A small image classifier, trained from scratch.
Model: 0.719M parameters, 32-pixel images, arch convmixer, activation relu, patch size 2, depths [9], widths [256].
Training: muon at rate 0.015, batches of 128, held-out accuracy 94%.
Rows from block 5 of a small image classifier, named by matrix and row number. Each number is 128 + 32 x the weight over its row's rms, rounded and kept within 0 to 255. All counts start at 0. Numbers have three digits each. After the name is the row's rms in percent of the matrix's.
After each channel's rows are labels from the 100 images, of 14976, where the channel reaches its highest value: "responds to" is what is common among them. Only what is clearly more common there than usual is listed. The data: retinal OCT scans (Kermany 2017). In brackets: how many of the 100, against the usual share in percent.
# pw: pointwise conv (model.blocks.5.pw.weight, 256x256x1x1), inputs 128-255

pw.180 080:076128131146188147107117044127106139083113150092154190172167108033167125162171105096128136136114108082150067157094141155067152122137117166117116152129168088099105135118236119096118166112107159159145108141089110124165112115150194142061110079111175112169093102112190118123144149111175067083106065137142164106105086136154166123142149067123104183114140120119104162104123144153141135180137
responds to: finding: drusen (63 vs 7.4)

pw.231 089:119123111145168067112122091139130113124066168149100107107152122157089136107140118087138142107158169096129131104136122161111105115181114164126113151086081147188073160114118085110135118099121110098085093124117150147113152070172161137142152159096159148146124088163105146192115110108167123099173155180150195152141119088117175111150117177091126105107157180110093089161122113033131189113174
responds to: finding: drusen (45 vs 7.4)

pw.186 080:167098097101114095115137043137103096072135142165171123114204154155136118133181117136100159139170092120111161168177142081135086110093139156163183047132144121141135094148147107133123142108089165137109152114155103146121156103072069141165184123121141099172105149144109119133141069176133179105088173117117150140120142110184125079179104122078143170109090171107140128143096093099082175152111
responds to: finding: normal (81 vs 51.6)

pw.57 083:187134141097112065166112123136114141142104146152100088114119139131165109119158152114127104133116122070083149143079171128128156039141095127111152079102115144110124137120066145120142090161123081173204108049102118108142127124167190125059093110111110108132168126097165076080093153084172132137156136201123116195147105132099143118110149096176158091151186136128063080111106164145081076146146
responds to: finding: choroidal neovascularization (70 vs 29.4); finding: drusen (30 vs 7.4)

pw.8 088:150129125141144108035137083107124164118119122111073177107155070128066100134155131139138096108126123115116213183098136133081187090131144124125159108127107119123132089111141152132156154070155140147175106146108167083122126079151151165114150138165069082163173148192169153152099148111150136173138116080100084112091188168057096154095189101173121141105156092071067147092115154134117109132114
responds to: finding: diabetic macular edema (60 vs 11.7)

pw.226 088:142187213137094132152139164162078120084053127098135076121122154094117115119108131119126101128075107142158221152068094139105096120089121139097145122170132058090091101076150124092121099106187100129095150102140127141096146161097116124136124092113155121179131122114111149209079117147133118172124119106104144162115110107155108129143129111106057121056137122082111094118152179102178131117156
responds to: finding: diabetic macular edema (65 vs 11.7)

pw.11 093:098147213147160148144167110117145130100132131124181111175129134145122175118122143161117116136171094099144138136085113160115115183079157148164110067105104142124086110073120122170143138195085157115121129114108127089191101112150138172144110094119139116120125086139171178147129076117110137092166107184090120106131115136095157136100180143154088129108130138115117129089186126135126192094154
responds to: finding: diabetic macular edema (60 vs 11.7)

pw.200 087:168121146112155105234091106107105137083131146102131132119131133151083162115112099143132091127140090163076128157149111082090131235096162141072135084113143144142127124078138129090109106167121105123110111148124130152100147184112118120100061088096081107167151109100125146133200122154153107082170166206082119180153151085123121143098092121129117105114144149108121173132086121103135123084168
responds to: finding: diabetic macular edema (43 vs 11.7)

pw.218 085:140078175108140084104121129167081114137121143163137101120145136104081115143087091127135125127169138201103186133112125079113148185087115121129148119150115075105167138147151083188134102160144132099135107173169137083083168088085115102078174096140172104153128126157141160135126143126139101125094125102102137139102080064138136149166138053132095117176145091132117124140155166082135135119126
responds to: finding: drusen (31 vs 7.4)

pw.178 099:150107141119165145135122115141182058153120144118217129099186126072133146113174082136118092133109070140161122095104081125111102153149104119169129152149108161143184142043169066155130140132133103103123113115140194191175091109088109118096109088134102118100188121128095096176116083178105150131115096179106145130116165086084146131136194104089108080114074148150156107123092096044106150148095
responds to: finding: normal (86 vs 51.6)

pw.227 095:143133117105096132155153109074119096039140196164170115115054132134109061107149158143196116164138111128079056136122131157109145110107113133148167128110098116092071143091066115129132139075175125150173105161100140188103118136095121104081108109095077107064128093155135069086133126121065116129121099152123064202141117185090118093100149156113204110092119128081170124105177081124179167122123
responds to: finding: choroidal neovascularization (83 vs 29.4)

pw.242 081:177137090136129120158142182124161151138097145126093105190166125108126139132076100132114161130169107122115080091128134123192106125161159116096092096122229162174146157150186123100099065166138131156107205144124146145098170064093133200085102073107127134111140102040176088050178130169122085138141076114193100084118133110097135118145144121169132176177092137109080143141078096094153065120102
responds to: finding: choroidal neovascularization (93 vs 29.4)

pw.1 099:088133136124135141138139115154140119178084152069068125109161157152131088121098143109145089137137093159117106139117144154095116139085159085167150100135159165079092117166151110157094131114164184133135167110140121132183106108135121113109115146104138148182123155083120111142162103239111115093112119124186150168124112209135125231158146107080121139089097133073075142141127107107114101141110
responds to: finding: diabetic macular edema (38 vs 11.7)

pw.162 091:134152086086101145112092151133141167123101151131136108124139080108121115132172148125131102131102129178123130120109093143160105108179149130188194114117112064161068098157069099083144124084113132071126158108140153101083061079090153154134105059109145145171157160105139133143075114158127109090210147125138098175068159174091094179142151112088140104142160189090095086103089166117169113165158
responds to: finding: diabetic macular edema (65 vs 11.7)

pw.93 088:125137103155116119133105129143115089117131183118151188153127125087168088134131135173121084113116105126144106147164193156152156101125092203160107114124166084174153133065145128071132134148125107136139102112119190157094140146202142122080124094096150129113144157110120125145121086109077107182090160123132160105157099102081123103105069128180127073087128165129161113081135100083102142156158
responds to: finding: drusen (58 vs 7.4)

pw.108 090:147125166145099142154111125118156216107151125148137100129134079121154139114134105141141122141167118109195151125141171194131149180169096144094101101190130109146130132150160088144137084150128071064196116076117140116140119073164178127126150096109109110130076090084087138125139095114157130128144148122168202143113103145182151143109206166109132069183151175198132126155139139115132128100113
responds to: finding: diabetic macular edema (64 vs 11.7)

pw.166 097:096121164164137069104175141151124094101154127145131178158109093128123132126116145095153140116081106113126109136097222082144185144151057145167073134085135118137117099097119124143069179177203115225126192111141095122075105127128185125153133089167162165164099119128125172088112141051146166155104128142097122175098134121118068077119190084128146136114197070066097124125125092123129114127090
responds to: finding: drusen (69 vs 7.4)

pw.109 112:083143107101089141099128133127116112101126067148113103105075129164148153140055161141129168246115152178091106125124141158125151109078181159122123082116103156082132163146120130197118161113123142137080128091099089043193184123138130113126177158159138124131105089129150085056145103118108172193139119106131174103110076194137177138163111114131116094081151104167126209170142108131131140106130
responds to: finding: diabetic macular edema (33 vs 11.7)

pw.213 108:111101152211096076139116118086094102102110119152099108136127108180107121109073125152126179173132126154166133100181107119100082134088129107128147176120092147163057139145100085080135142128131077137144075147079115127097197197123111149148138149096132097157169140129150108101146145112116128125100094143199184079114184100125141073129144095138144098120152143171119186105136118108130130141170
responds to: finding: choroidal neovascularization (99 vs 29.4)

pw.135 086:190138100154069202115104076127122095131202152148117147099137115118114099160052120151152111085116091118135099138121132141099192120157141152083115097116086138120128154096091080104143156101138115174116121156142139129230116118153166148116141098162121105143128191130088052159132165187133168104174112151132148125133161191118126105105106133119160127103152061124180130098112084128116096137082
responds to: finding: diabetic macular edema (61 vs 11.7)

pw.56 085:120127063151067079132110098107141179159112080116139116095113092114141164105106098105182129153100085109103135085107114190174094131161083138135152106173085138158114095104130120156115172181149117134128150133121148196183136049091129144156100097132112126115161108169096095161097119143125139084130103104141180085095124160080162174087153109145093153182086120045081130166078124185105105105111
responds to: finding: drusen (63 vs 7.4)

pw.157 104:155085164085144103126143116164105135097081103141148113104091151128140133132105181091179196193086075146128117012171142131141119079120091100100099119197133134103176180130078122120135123139102123138112108101132172139123038129078100142103130120125127136143159114129160133142140109153150139149101121133136065145171128095073162105088147121125158092128131164070148137151110095152098103151176
responds to: finding: diabetic macular edema (80 vs 11.7)

pw.79 099:109134105092134148143123163079088157070122142159134135121107066129145117115149139180164150161116135139125149064136115183129103124148089155155105116138120143125165113144165053133089098149111108073163119129111143061129088186127196127163139117160144148176164144113113139106167035135110092093095142099161118121157158087131088171102137127155132137081105112126086130085077119103132137114080
responds to: finding: drusen (25 vs 7.4)

pw.252 082:165120133136171115152103168124107079121093126163133136130137097155114154128153139107123106139146122137086103134131152139128154067109183154092165188177110142081079060130150118084117088180132137102130134079086101083086156222148153135119113100129104087143180122172138177123164121113152174097157094115123150137192097126158160095095049071086117064081098123149109082112088106147117053217129
responds to: finding: drusen (25 vs 7.4)

pw.91 089:162116076129192136101143139135137111069088117156161200104155102152169141118102073189136132053105079159108100158114178061087075100124155115069091184144100143137095115103129142156144200170139111153113149130139140126103126044104142116135105115106125107128149134200096101107106135153131146195117148127117134139121084098126124090107149145125135132142114150117147126161136119127130121144155
responds to: finding: drusen (67 vs 7.4)

pw.74 093:165134142132108159196126114181076123142170141080116121121155162107149079193156133175182105101081154160123122128148102126108099168096065148099182076099121117102140124145118142143110127075139101159133105139139126102113111082119070165124080162135153134146138084137110092150050097151124179104162094165120096139163133150149107145043091119116148115123138147114149123083158112136072153173150
responds to: finding: diabetic macular edema (64 vs 11.7)

pw.127 097:135132140133143097138127167098071172105122109131160102141179082069135085120173095126164129153084139144168050138119163141114157105132131104151072137114158156120145122087101151094117126126099099165136122175147169109140137086103102127133137095147177142140159193101123179169095142096176048117142066053167145065147132134119065156133116095141125081134153118087240153118110101125164107115100
responds to: finding: diabetic macular edema (61 vs 11.7)

pw.69 089:122142126109132140144106063084136102125105179082089139136085183120123132090154104140122149120127160160072173133097113193142124180137143102115175215161151140142131183176048178148106091070118123123099137187215052176094115132091172117117154092152130135130083083146140104166163121152159144114105166161113119133116096145156084100130141106126149179079121113148119087133087101124157181151137
responds to: finding: diabetic macular edema (52 vs 11.7)

pw.158 110:073142177175112121136145154146117115097164125121109138119104085150075114093184118105129187116184104158148122166134155153108075136069100141095151091130147117114115152147119085156110155098116125100130078159120155118100081113182120114090140173119132080090179175157084144087126147122194107118094101141108097111176130108099137094119087103120123101103083136129119084191062118140108153091088
responds to: finding: normal (81 vs 51.6)

pw.89 107:157091077117083186104048144084103145129132116098151155115123107112127095166087100174146156235105137120156146138157085123138181111161117137184150081153122111209080158078119134117085117110121201063122109177090183133144099085170093101049185144140151154145102138117150115156119117096124090117137126118125123131085145133144093105215127178108100155096106115129135173119116144111123183078137
responds to: finding: diabetic macular edema (44 vs 11.7)

pw.92 089:126119134144131109118190151148079178163141104085117143087182124111209144143064086096117145098125139161123117110124149107094138106099168140119203103120058165118116154108155074137118136088128095114123116151081097104127113086125156135180099110165116213156126113118074133105192090166105118157103132140089088137135131140146145113141109148101079138135095174102103112187171168165141133125108
responds to: finding: diabetic macular edema (54 vs 11.7)

pw.3 082:164146121143161168172142089108153133109112137076109129109209134138180126113087090089160130163157207182110164127172191113102124156154103137104147156143149156175114143083092155136132095140178103158160118154118173098169133120119077127111129092098096174146110141114097129207092092146129126107155075186069086137142142142110096162084117110089113154106159089107182103130170106101109165131156
responds to: finding: drusen (27 vs 7.4)

pw.246 091:122167093115109101183099152127156158157085122114089126139147134122099171138166211119199096130127146109063108141088101148153150058148135106167108101153132122153100107135144087186159160088141122185088114120133067196099114080132152168098125151177097130090153166108151135090083155121102135120112190141148144154106106134114149103171122147118120107123121099142094144157134137066185136109044
responds to: finding: diabetic macular edema (48 vs 11.7)

pw.222 117:159144180077138156130137117162175137133137053137204147127098152128115143085126177103138132149156072153161149135096090128128084116145125145159103166063109136086112103120079084158110117139206124144128139160096124104112166169146128139096126251157083123198137150122155102085104161131138166044090145068084146129103121138139095120098140145101122153143212105097133130122136112114130100092184
responds to: finding: choroidal neovascularization (82 vs 29.4)

pw.212 100:131152131175136120114132140215092096120152161108085137143165049142128154094149164179180112141122117104157094117135128101209096108097126123175064115141093078111128137109142123139130129130088160075090132150112174187078136126071144067080150087101094165125099125107128136139129114150162127100140127143122212117139052127101092134096125132129126061178096207097114106129113112143123135133088
responds to: finding: diabetic macular edema (80 vs 11.7)

pw.189 109:116181083116098101113131121144106123094168105130101142125171114119062129129171088125086136135176141215087108081085169094175146181104103095123078139094034107137161112135141138119148130099137141134153093134111080067159175188109128160132131165104092140177125181127161135118101100158075106073163161098148113179059086075126144129081104152109103120158132091098090050143121123172169129152153
responds to: finding: choroidal neovascularization (100 vs 29.4)

pw.118 106:076127091126108194115068103148161148130108079088117143078120081150097108095118114113129103139135094137126104119170119104159134099146096115145116107189077134141096130117124158099122132109096152175125126122122130116187143103130134117123139054142123135161114106150088131122147086151137179123138229077068180163150149152124141112164118145122106141113144156175223158112176105102146098055123
responds to: finding: diabetic macular edema (51 vs 11.7)

pw.131 092:148120194104119106171107159103118175156086148088157124136120083102090162122117114083185141095160118105156050142065116125120126164161192120110167114177165158165097127138093113142113123204124121107134139115154120118141131139119102126099132067110190148129112174074151150136120122143126200140116140140128033161108084189071160121096150146124158121132149074165115130123143071104106097177098
responds to: finding: diabetic macular edema (77 vs 11.7)

pw.83 094:126136098144168134149104114090154223193149145101114136119132081107089162169156111113163111114116057151197079192157147115147101161146150142134159133147195176162171078134186114126125108095116115085118119136208139074161129105119130091130099117196069162154156110144127107107117136150161127152139197130160114121123096149114159162115188183098081082105155117106165114130125085106141096113112
responds to: finding: diabetic macular edema (74 vs 11.7)

pw.60 151:121112108076154099138174147216151158083086048127143100120161104124153108162079175100094110146115076139138069121137151125109150092119090139107143194122126163118066094128173156079100163111133092115130133142126108127125109115131131127123079107105131110176051173128134104169131134152109200078143170098130147154114107131123116140121116093131139175104096109144148052145141105109107122089151
responds to: finding: normal (91 vs 51.6)

pw.154 095:146108151166103100155091104100109114144079103133175098132170162058180158105060121112076191126137119142116127100068179091172116148101118136086085174063105134107181087189097200165105120150122099168139146182128122073130117195147118133132089182142052170169137091104107149141124176110161097118080126166075115131133111121145118126122174083064098168078176153137166109074082150167171128115115
responds to: finding: choroidal neovascularization (97 vs 29.4)

pw.192 110:086157115137142132151083149112151116130083160112116115092170123180140143102098135133162116177185151148076152110109140150155158110070101097132170092143134140091134119083181182112151138135133173111117169164094105096141125087084085143060117137096194134123224120102055120156193167145077169127165124190138111123130147103077162100123134118127091152066122117110176150136123137175126123131146
responds to: finding: normal (96 vs 51.6)

pw.23 105:161154140164104134113109130097104110115117138119128054154157143054136171197141157115126145103124152162126076092074086100088096142061123147117148134140149129072108173118101074117161167097138071130129148103201153135125103109182140087047118104068094104174068144114128101176137086115205112142177087134118121105157132193151178103149131116109102172135155146146093141144096111108151146175082
responds to: finding: normal (100 vs 51.6)

pw.9 111:097076165139092102145179126082126109097129138094163147147146137134164111114128107167107134075167077127125141139125079084123127169114119162103128066133106136127143109126154151126070130104105074093136081169155114045145162151181129156081134100102109065054158132082092081166204143174131093126192112150098124077079101154088140136165190097086085108157139105167121144134136077091149154106132
responds to: finding: diabetic macular edema (88 vs 11.7)

pw.185 105:121116112118143200062069159080153105126160158110111047131114161104210066110067113080113164143066081154122154097152143152097105095101133171159137122099136128154110074126093107122091107114052118144107121136137135208105149153144095134059138155130136145074106173143125163114124153144145100165106077130106086119112119153113140131165156180111150127105101120115121168128192112095140086179094
responds to: finding: diabetic macular edema (55 vs 11.7)

pw.248 109:122092194171128168105120069082164073099144167120154117138084207139145119124137126179107098145127124153146117088094153135148134102073122097115128105183115137113063120127128107037098158158085183142145111088160110106140157147194170140103147108092141132135101106155110106176147063147133181118142099090086135124102101088159122121136095131162142094199106125134135099137107085181078111164116
responds to: finding: diabetic macular edema (80 vs 11.7)

pw.126 112:069146175116122147110166158107080150116087119157139173149164164126125086136151093196143102169118108120117139101099142119095140104116095109123075186127177177160127091051139125173112111095124139135120137090098099175138118059137074125113126069116102051150090111113124167121143130158113102127153150104134098145132127171139175173135085102123124188080058120126199040146125143118126187074110
responds to: finding: choroidal neovascularization (59 vs 29.4)

pw.215 096:184155120125129175091130154134156128182128066088140132130151145102179120171136121088111106124096161077153150126117147173101150157142131099121067093137105138071141156115136114078158135185201134122167088089124109173111101159121124142120107059151149114088159107148129237071092108147140144100098185116115031092135095114082157151123142041155106144133093120123179131123109115140114069101096
responds to: finding: drusen (61 vs 7.4)

pw.168 096:107122119067196083209097149124120082142059140104158115116175157177064106134165125107115118156146110177095142133146112112191161105097149143153133137149160113122047135092140144116114094130147137130143111124147124140112159197146109120144148174115149183127142177151123163116079120123144145100086115050109118111113118093216110129125075148140088094105124195104156105111145071118092156105124
responds to: finding: choroidal neovascularization (95 vs 29.4)

pw.198 129:111122118097167102139131143209069127121097161112152144110095174118145081111118183100156173185112100143123140113142130131094123145174088188119072086145116084148183111123101096107096030096117181112167109157088110147078093116151101141062105104167088115132138082098165092111125162126133100110096082102135169125110154151129165070122111086130107111116163125170152168150126150057111086120149
responds to: finding: diabetic macular edema (78 vs 11.7)

pw.209 110:167114112065108106158110126163075167098109099138107156163114113107058124083154227148080127163082141134154073149128132151141156136143125109122123123146222131155091076138107140144107133143112095192132164097127104112123170117204098153125105147139113162149123172088180139128162123097105098145115039086077110112141093187152116139113124083094146131140117159174138105165085132091124101105160
responds to: finding: choroidal neovascularization (94 vs 29.4)

pw.124 107:130139138119149099144076127125201177131114167097167117077124100125132129141166153146143116136092086155081155150087079091095137137068143154150155075116157083145081110100152055113097159111119110179095152124157141072094099101112125130151185095109142200141071125143113155115164177124098100107141132148157095128099119138098128129111148110082172113154166099127181100146156202042132129112126
responds to: finding: diabetic macular edema (37 vs 11.7); finding: drusen (28 vs 7.4)

pw.114 109:137125140149117104105152094098156125115186144126111114132185100141080124119123201113165096143129102166050129120087124142128142108143088101098138104138146104194111072063178120101136160112122130171117119097137133074163128136139116242125116091101104175121200088110124107186169152155156066142118056161112109087139167137103097118083162130154156064158119131135180131125110094144164216149121
responds to: finding: normal (86 vs 51.6)

pw.10 108:085106096180101181102144053109111121149136092053093112142162122232151067078123184133124177133158087103091157114148106068198098166132121159142131091111165147121195109157121104166073095120125118131119142148114128123128146131153105154086130097076123113124108111125244157131156116162214150155111119112153093218139102158106073158104150069108098164151143130152109121116149121163190126131123
responds to: finding: diabetic macular edema (90 vs 11.7)

pw.7 094:135090148117153108138113113131103111174148113142067097163076137134143123125096121163135088109101107103080197140098072188091193147103039156089116079118144149104118130192083129126074148102152064109106129095168102107102094111128094112096118129071135103113058094132115148198101123173138070141076126130095105104100123127126122112095158116150150176108160117132145123127077190057134116073100
responds to: finding: drusen (26 vs 7.4)

pw.233 094:079101130137133089167120148121150121109167092091100175127171153096140081115092106096150096136153149134161178095066150204227113139144183109109118103113174130179099111143130118106089091130104073131117143089076103121126109081145147134114136094141126099131105075158139113133150140171167076047103168152140105183101067171135101111098130134148156182117114175107129067116085058130143154099122
responds to: finding: choroidal neovascularization (81 vs 29.4)

pw.244 114:129155160067151084176143160149139101174196215207167100098130126149182099128122085091183116220149082104127143153074124162150146171125103151133136098182103175095141151120103151137097123117143143146145123142162132118166063150164148076119175083085073089092184129088157067156136126115120143153122174138139154145120136077099094115163109097126174084133072125072089140114098128124108131054167
responds to: finding: drusen (43 vs 7.4)

pw.179 090:141151088103197100129184077113171149090189131070120107141134171102164132116093111081122100131100069139110145108050075095108158119125133151135066080118198142177131159152146097086124110155107105070114177142136076146145065109131151128121107132088102098142129145141130097195136079116097212147125151173146069164162136159095118134108176112139086106120197204120130074144167131065079097174136
responds to: finding: drusen (52 vs 7.4)

pw.21 093:113129132101084119133121149107124136173090141111117135147100156182154091154080089092149126088130099110152143071124134082073144115129125106132074100192179093121137160177131083050124084108167162103193109123116154141129110097147150087107143153183093123139155123105174149101122144157101158117115082120145139118193146184111129138080078164141086111129086115167184113128092114110071079099164
responds to: finding: diabetic macular edema (64 vs 11.7)

pw.163 114:070152093142126171140105134124141090067169098188141114193058099108108122161135118126143099106109064172102151157100059189130053154096110098058154096158077074115152120076168085099080079135173087153133190110108105118102091141139123114149078110107106120118154082110095131101114118114116135161119186139081146168109107100244130139126093124122157117148127131130186149122180126071088063102184
responds to: finding: choroidal neovascularization (97 vs 29.4)

pw.103 103:073133164126119117125092104186116118160139123120136123119077139082164178129129144171089097086121142140173116134126128098093106138139105144085068153175194166174132117128138108142133092133127142065134118134102095155083053109103129155080067123108176107140054180135121105128148105083135174094142184104092053127129088154144074084147178110163146112110137124143141113132138176091064085101087
responds to: finding: diabetic macular edema (74 vs 11.7)

pw.201 094:146083085162143176086127113085187129145121164121142077099129108102101119102075129170141087165099100118185152133127123166153114140187128179052131140129115168103126137046128129093131132147113151152116138094098125139101101081184132115089126077084119116107127148122095179132122170155081088153140171141104152200119169141119113170140072092132133115151087105164128140078103101110094152123129
responds to: finding: diabetic macular edema (51 vs 11.7)

pw.132 091:176114138145168164150137173127152120150118085112153113109179115141077171113141102151132107155095103195115159115132127140133145107100095126126127160192111159123110127116123133120140124128139125196117072162124066131127079108136147099148142105127124132157161131145172113100145150128156067141118104106094112161187133139212128121122175156091195110172075149148196201140151104083158124099204
responds to: finding: diabetic macular edema (69 vs 11.7)

pw.239 091:115093151123142147135130111115132120109089147112093125164120170077109149132112124169070142145135132106179162178092130115198151109116173156088073136145112152114140107117134092143105101109169110219079156111123108093092135075128119177158101094108140125123137169149091079098129108157117118144115220129105108107098167199086159133119149150127176209156103213086159101130116106088168100122118
responds to: finding: choroidal neovascularization (69 vs 29.4)

pw.59 101:160051143111121101115152138132096123148148069134091150117074099098062087113063153145076157076114134109112157176180090135121120066099181132096148185164099149157104129128130176097122100163165135123186133083108108077135156103066098147115089156114156193137118143121116116115092135140151175146136113137132148078123145120128212189084094124170107111112101159114108133154119102114115129192108
responds to: finding: choroidal neovascularization (63 vs 29.4); finding: drusen (35 vs 7.4)

pw.116 084:070157065115157103096160107146075098082107142107149115081112107072115086200096142077113092142095074102142137138072114094123089108158132139132077076095107157153182137099121156113113132142116103102132163147117103092071096120077073129096138116061100175139110121146166129059108148150147152154185141085164117109061114146109088101158113098145112126138106152133145140126105116128109125162062
responds to: finding: normal (82 vs 51.6)

pw.78 095:153155090148140165118092093074149089107126131158118094126085107101122136140114127080101114141115173092085108135162114140112147110081086107180095160103128130062106135138105131151155131105108132067163154091070116138083097133142162116149111086082096115172057064164100123185229127181083125123133098156117126151235141063110170127111182143142133114142116144171148105141122120131108155074171
responds to: finding: choroidal neovascularization (86 vs 29.4)

pw.190 103:153195126170146110112120145112121138105099105068176122101127137127095204193127122124111176113123128164105118064118148140120207133098180141170132138160142160101181161114111125135135110123175128136144133138077119133147134114153081122111077102077131116153135161194131076127166189113170153111093136170113170125130077161142087093133221042130120185173131105117127075198084130111161123164142
responds to: finding: drusen (32 vs 7.4)

pw.101 137:074180143110129101112159108229162104169153074124073108054151131170143136129120152126099120241135146123182123180080143157196120094167149117122116129117100147124136115182132103135158070136122053134117115090174190134111123101102111107150150181120183089105063128156138143222153111167138177148130104120156118141121086181138109117079111191178133129136054134165140165106152166105064151134185
responds to: finding: diabetic macular edema (44 vs 11.7)

pw.249 091:137155196131078158119104106178144137070112116138128077110201173151081137130088150121095125140183084163133125154142073126129105128099151101191121088159144119156120099078120114111133135126095111113139111066101075164083144183147191096122087130204155125131118078100221153135107163074109113122095161121168144089108128127209170128133062143123127126150179092115078093112111123105221156127143
responds to: finding: diabetic macular edema (51 vs 11.7)

pw.220 096:133136213139120164167109127097178120140111092108117136086197122118184138129104122143100096073177167122180107123122095135179123135161137083114100126120066126068194211159153131140122145123154093148116095151101121109065099137181106182161132140143132150097138063095111168173119098148160199079145119149091147131128085148103115091074150116090150100130108130092175167120119129101121069167200
responds to: finding: diabetic macular edema (92 vs 11.7)

pw.170 093:143132092142086141099049128080086179109126098086185145131179097169082140127126169178180122086142071122180110072085079172133117124114146075136111129107112155122088119100128134124178089123119068139078087255089181118128147135134143066101083141075200177183112174129120145107136111135144129081184120138094148137135076168093157112107095131121102094133098090109113127240133121146099110099117
responds to: finding: drusen (61 vs 7.4)

pw.199 113:118085078095155097121062127146198106137133092115172149197147119129142121110129108101103087168134182137110165109160226180180133134080136084127142108085152127118108102135124083146145245093132130163117142134194118189133082158129075108181093188112125167145110095113146157172205167094116136173102111139120124142157145080089085147169076104089126126135143193132129118108172110116150127124097
responds to: finding: choroidal neovascularization (98 vs 29.4)

pw.76 108:123128137106131106156133165107119112141134198180129103164107172114143104138131066134126081106071052073091187041139198160135154117110106139132108103099099100133106102110100154137154136125149128111076132152082124103054085149078119149098094094082141163061181156120156086141110132105166103137115098068144145126167177138123125172165086104103101132147125178157112134130123149104092128068166
responds to: finding: choroidal neovascularization (77 vs 29.4)

pw.232 097:223080205169100101090162156124152130143111152147130158097138113076137151113092103127164117115143100134095185184142104135135123084147113229099119129154038155196083125037099132154085051126099116135112090114156151108096115136130205106155103128116127092090120155117173148176109127166076160133199161111155124161104137142170132134117122131103164100093125179128147140131118156120147136110160
responds to: finding: diabetic macular edema (59 vs 11.7)

pw.196 098:127165090164103093164164140159151157186125124169140164108076125161144126146147118095128126121153140128139126121171140158092140132088090077114128173139075127085073168138130126109130128118122103206079095149223169111098112161147144121123120144125134160155180140110150113176159133110184100167143160220148168105094155068116104143095169127093122107129154067150116094145120080122053113137146
responds to: finding: drusen (55 vs 7.4)

pw.146 082:157087083160143137128116167136137153130077135139074144166093154182122142126086109122113117118158132090077171150125161191133133097082198171202069158142144168167087089126103070114109105172139116041104160123177161128111123098218161116125097112089140182126122153139087088186109140105083099128129133173101089104159126130148232135127175082121170115107136186126193160024156102117131136119132
responds to: finding: drusen (64 vs 7.4)

pw.64 106:145099036126144183106125084073156167126134100095145190123192080143108145119159163149101099086130125141145069111126016117072135170156166192116111123134100100127106104166146133185170065170103118124125141095127121133101126090126132093109140168108106079169122142113169138196113129165077092167112129126092095191131140124235183138133128090151140096148116096148106110097126117074137141112151
responds to: finding: choroidal neovascularization (88 vs 29.4)

pw.254 095:110165115136087116010160076132127140083084097115089114136103173078163136160097085108105142085149159136121139088109104139029119059121152132092101189131136105107116048135132146140184151170106229104122161140123130106117142178090127135088150117201125182155116158074139167121052063106230050133098093105127126145102062124139137117174139155126154122129127165095130120151114124128114145145170
responds to: finding: diabetic macular edema (95 vs 11.7)

pw.133 079:138080122182134141160107184142133117081151126127137108189178100091132157146129132166086117073130124127131166132102136113112139182165150169140128155119099154140115138150073148140138072159083115113135160178137142149104114135134141113183102117097105102153149110150128101150134121155156145136128075181170173136135139121125166130136160073078068121118153170116165093169141158158093141126121
responds to: finding: drusen (55 vs 7.4)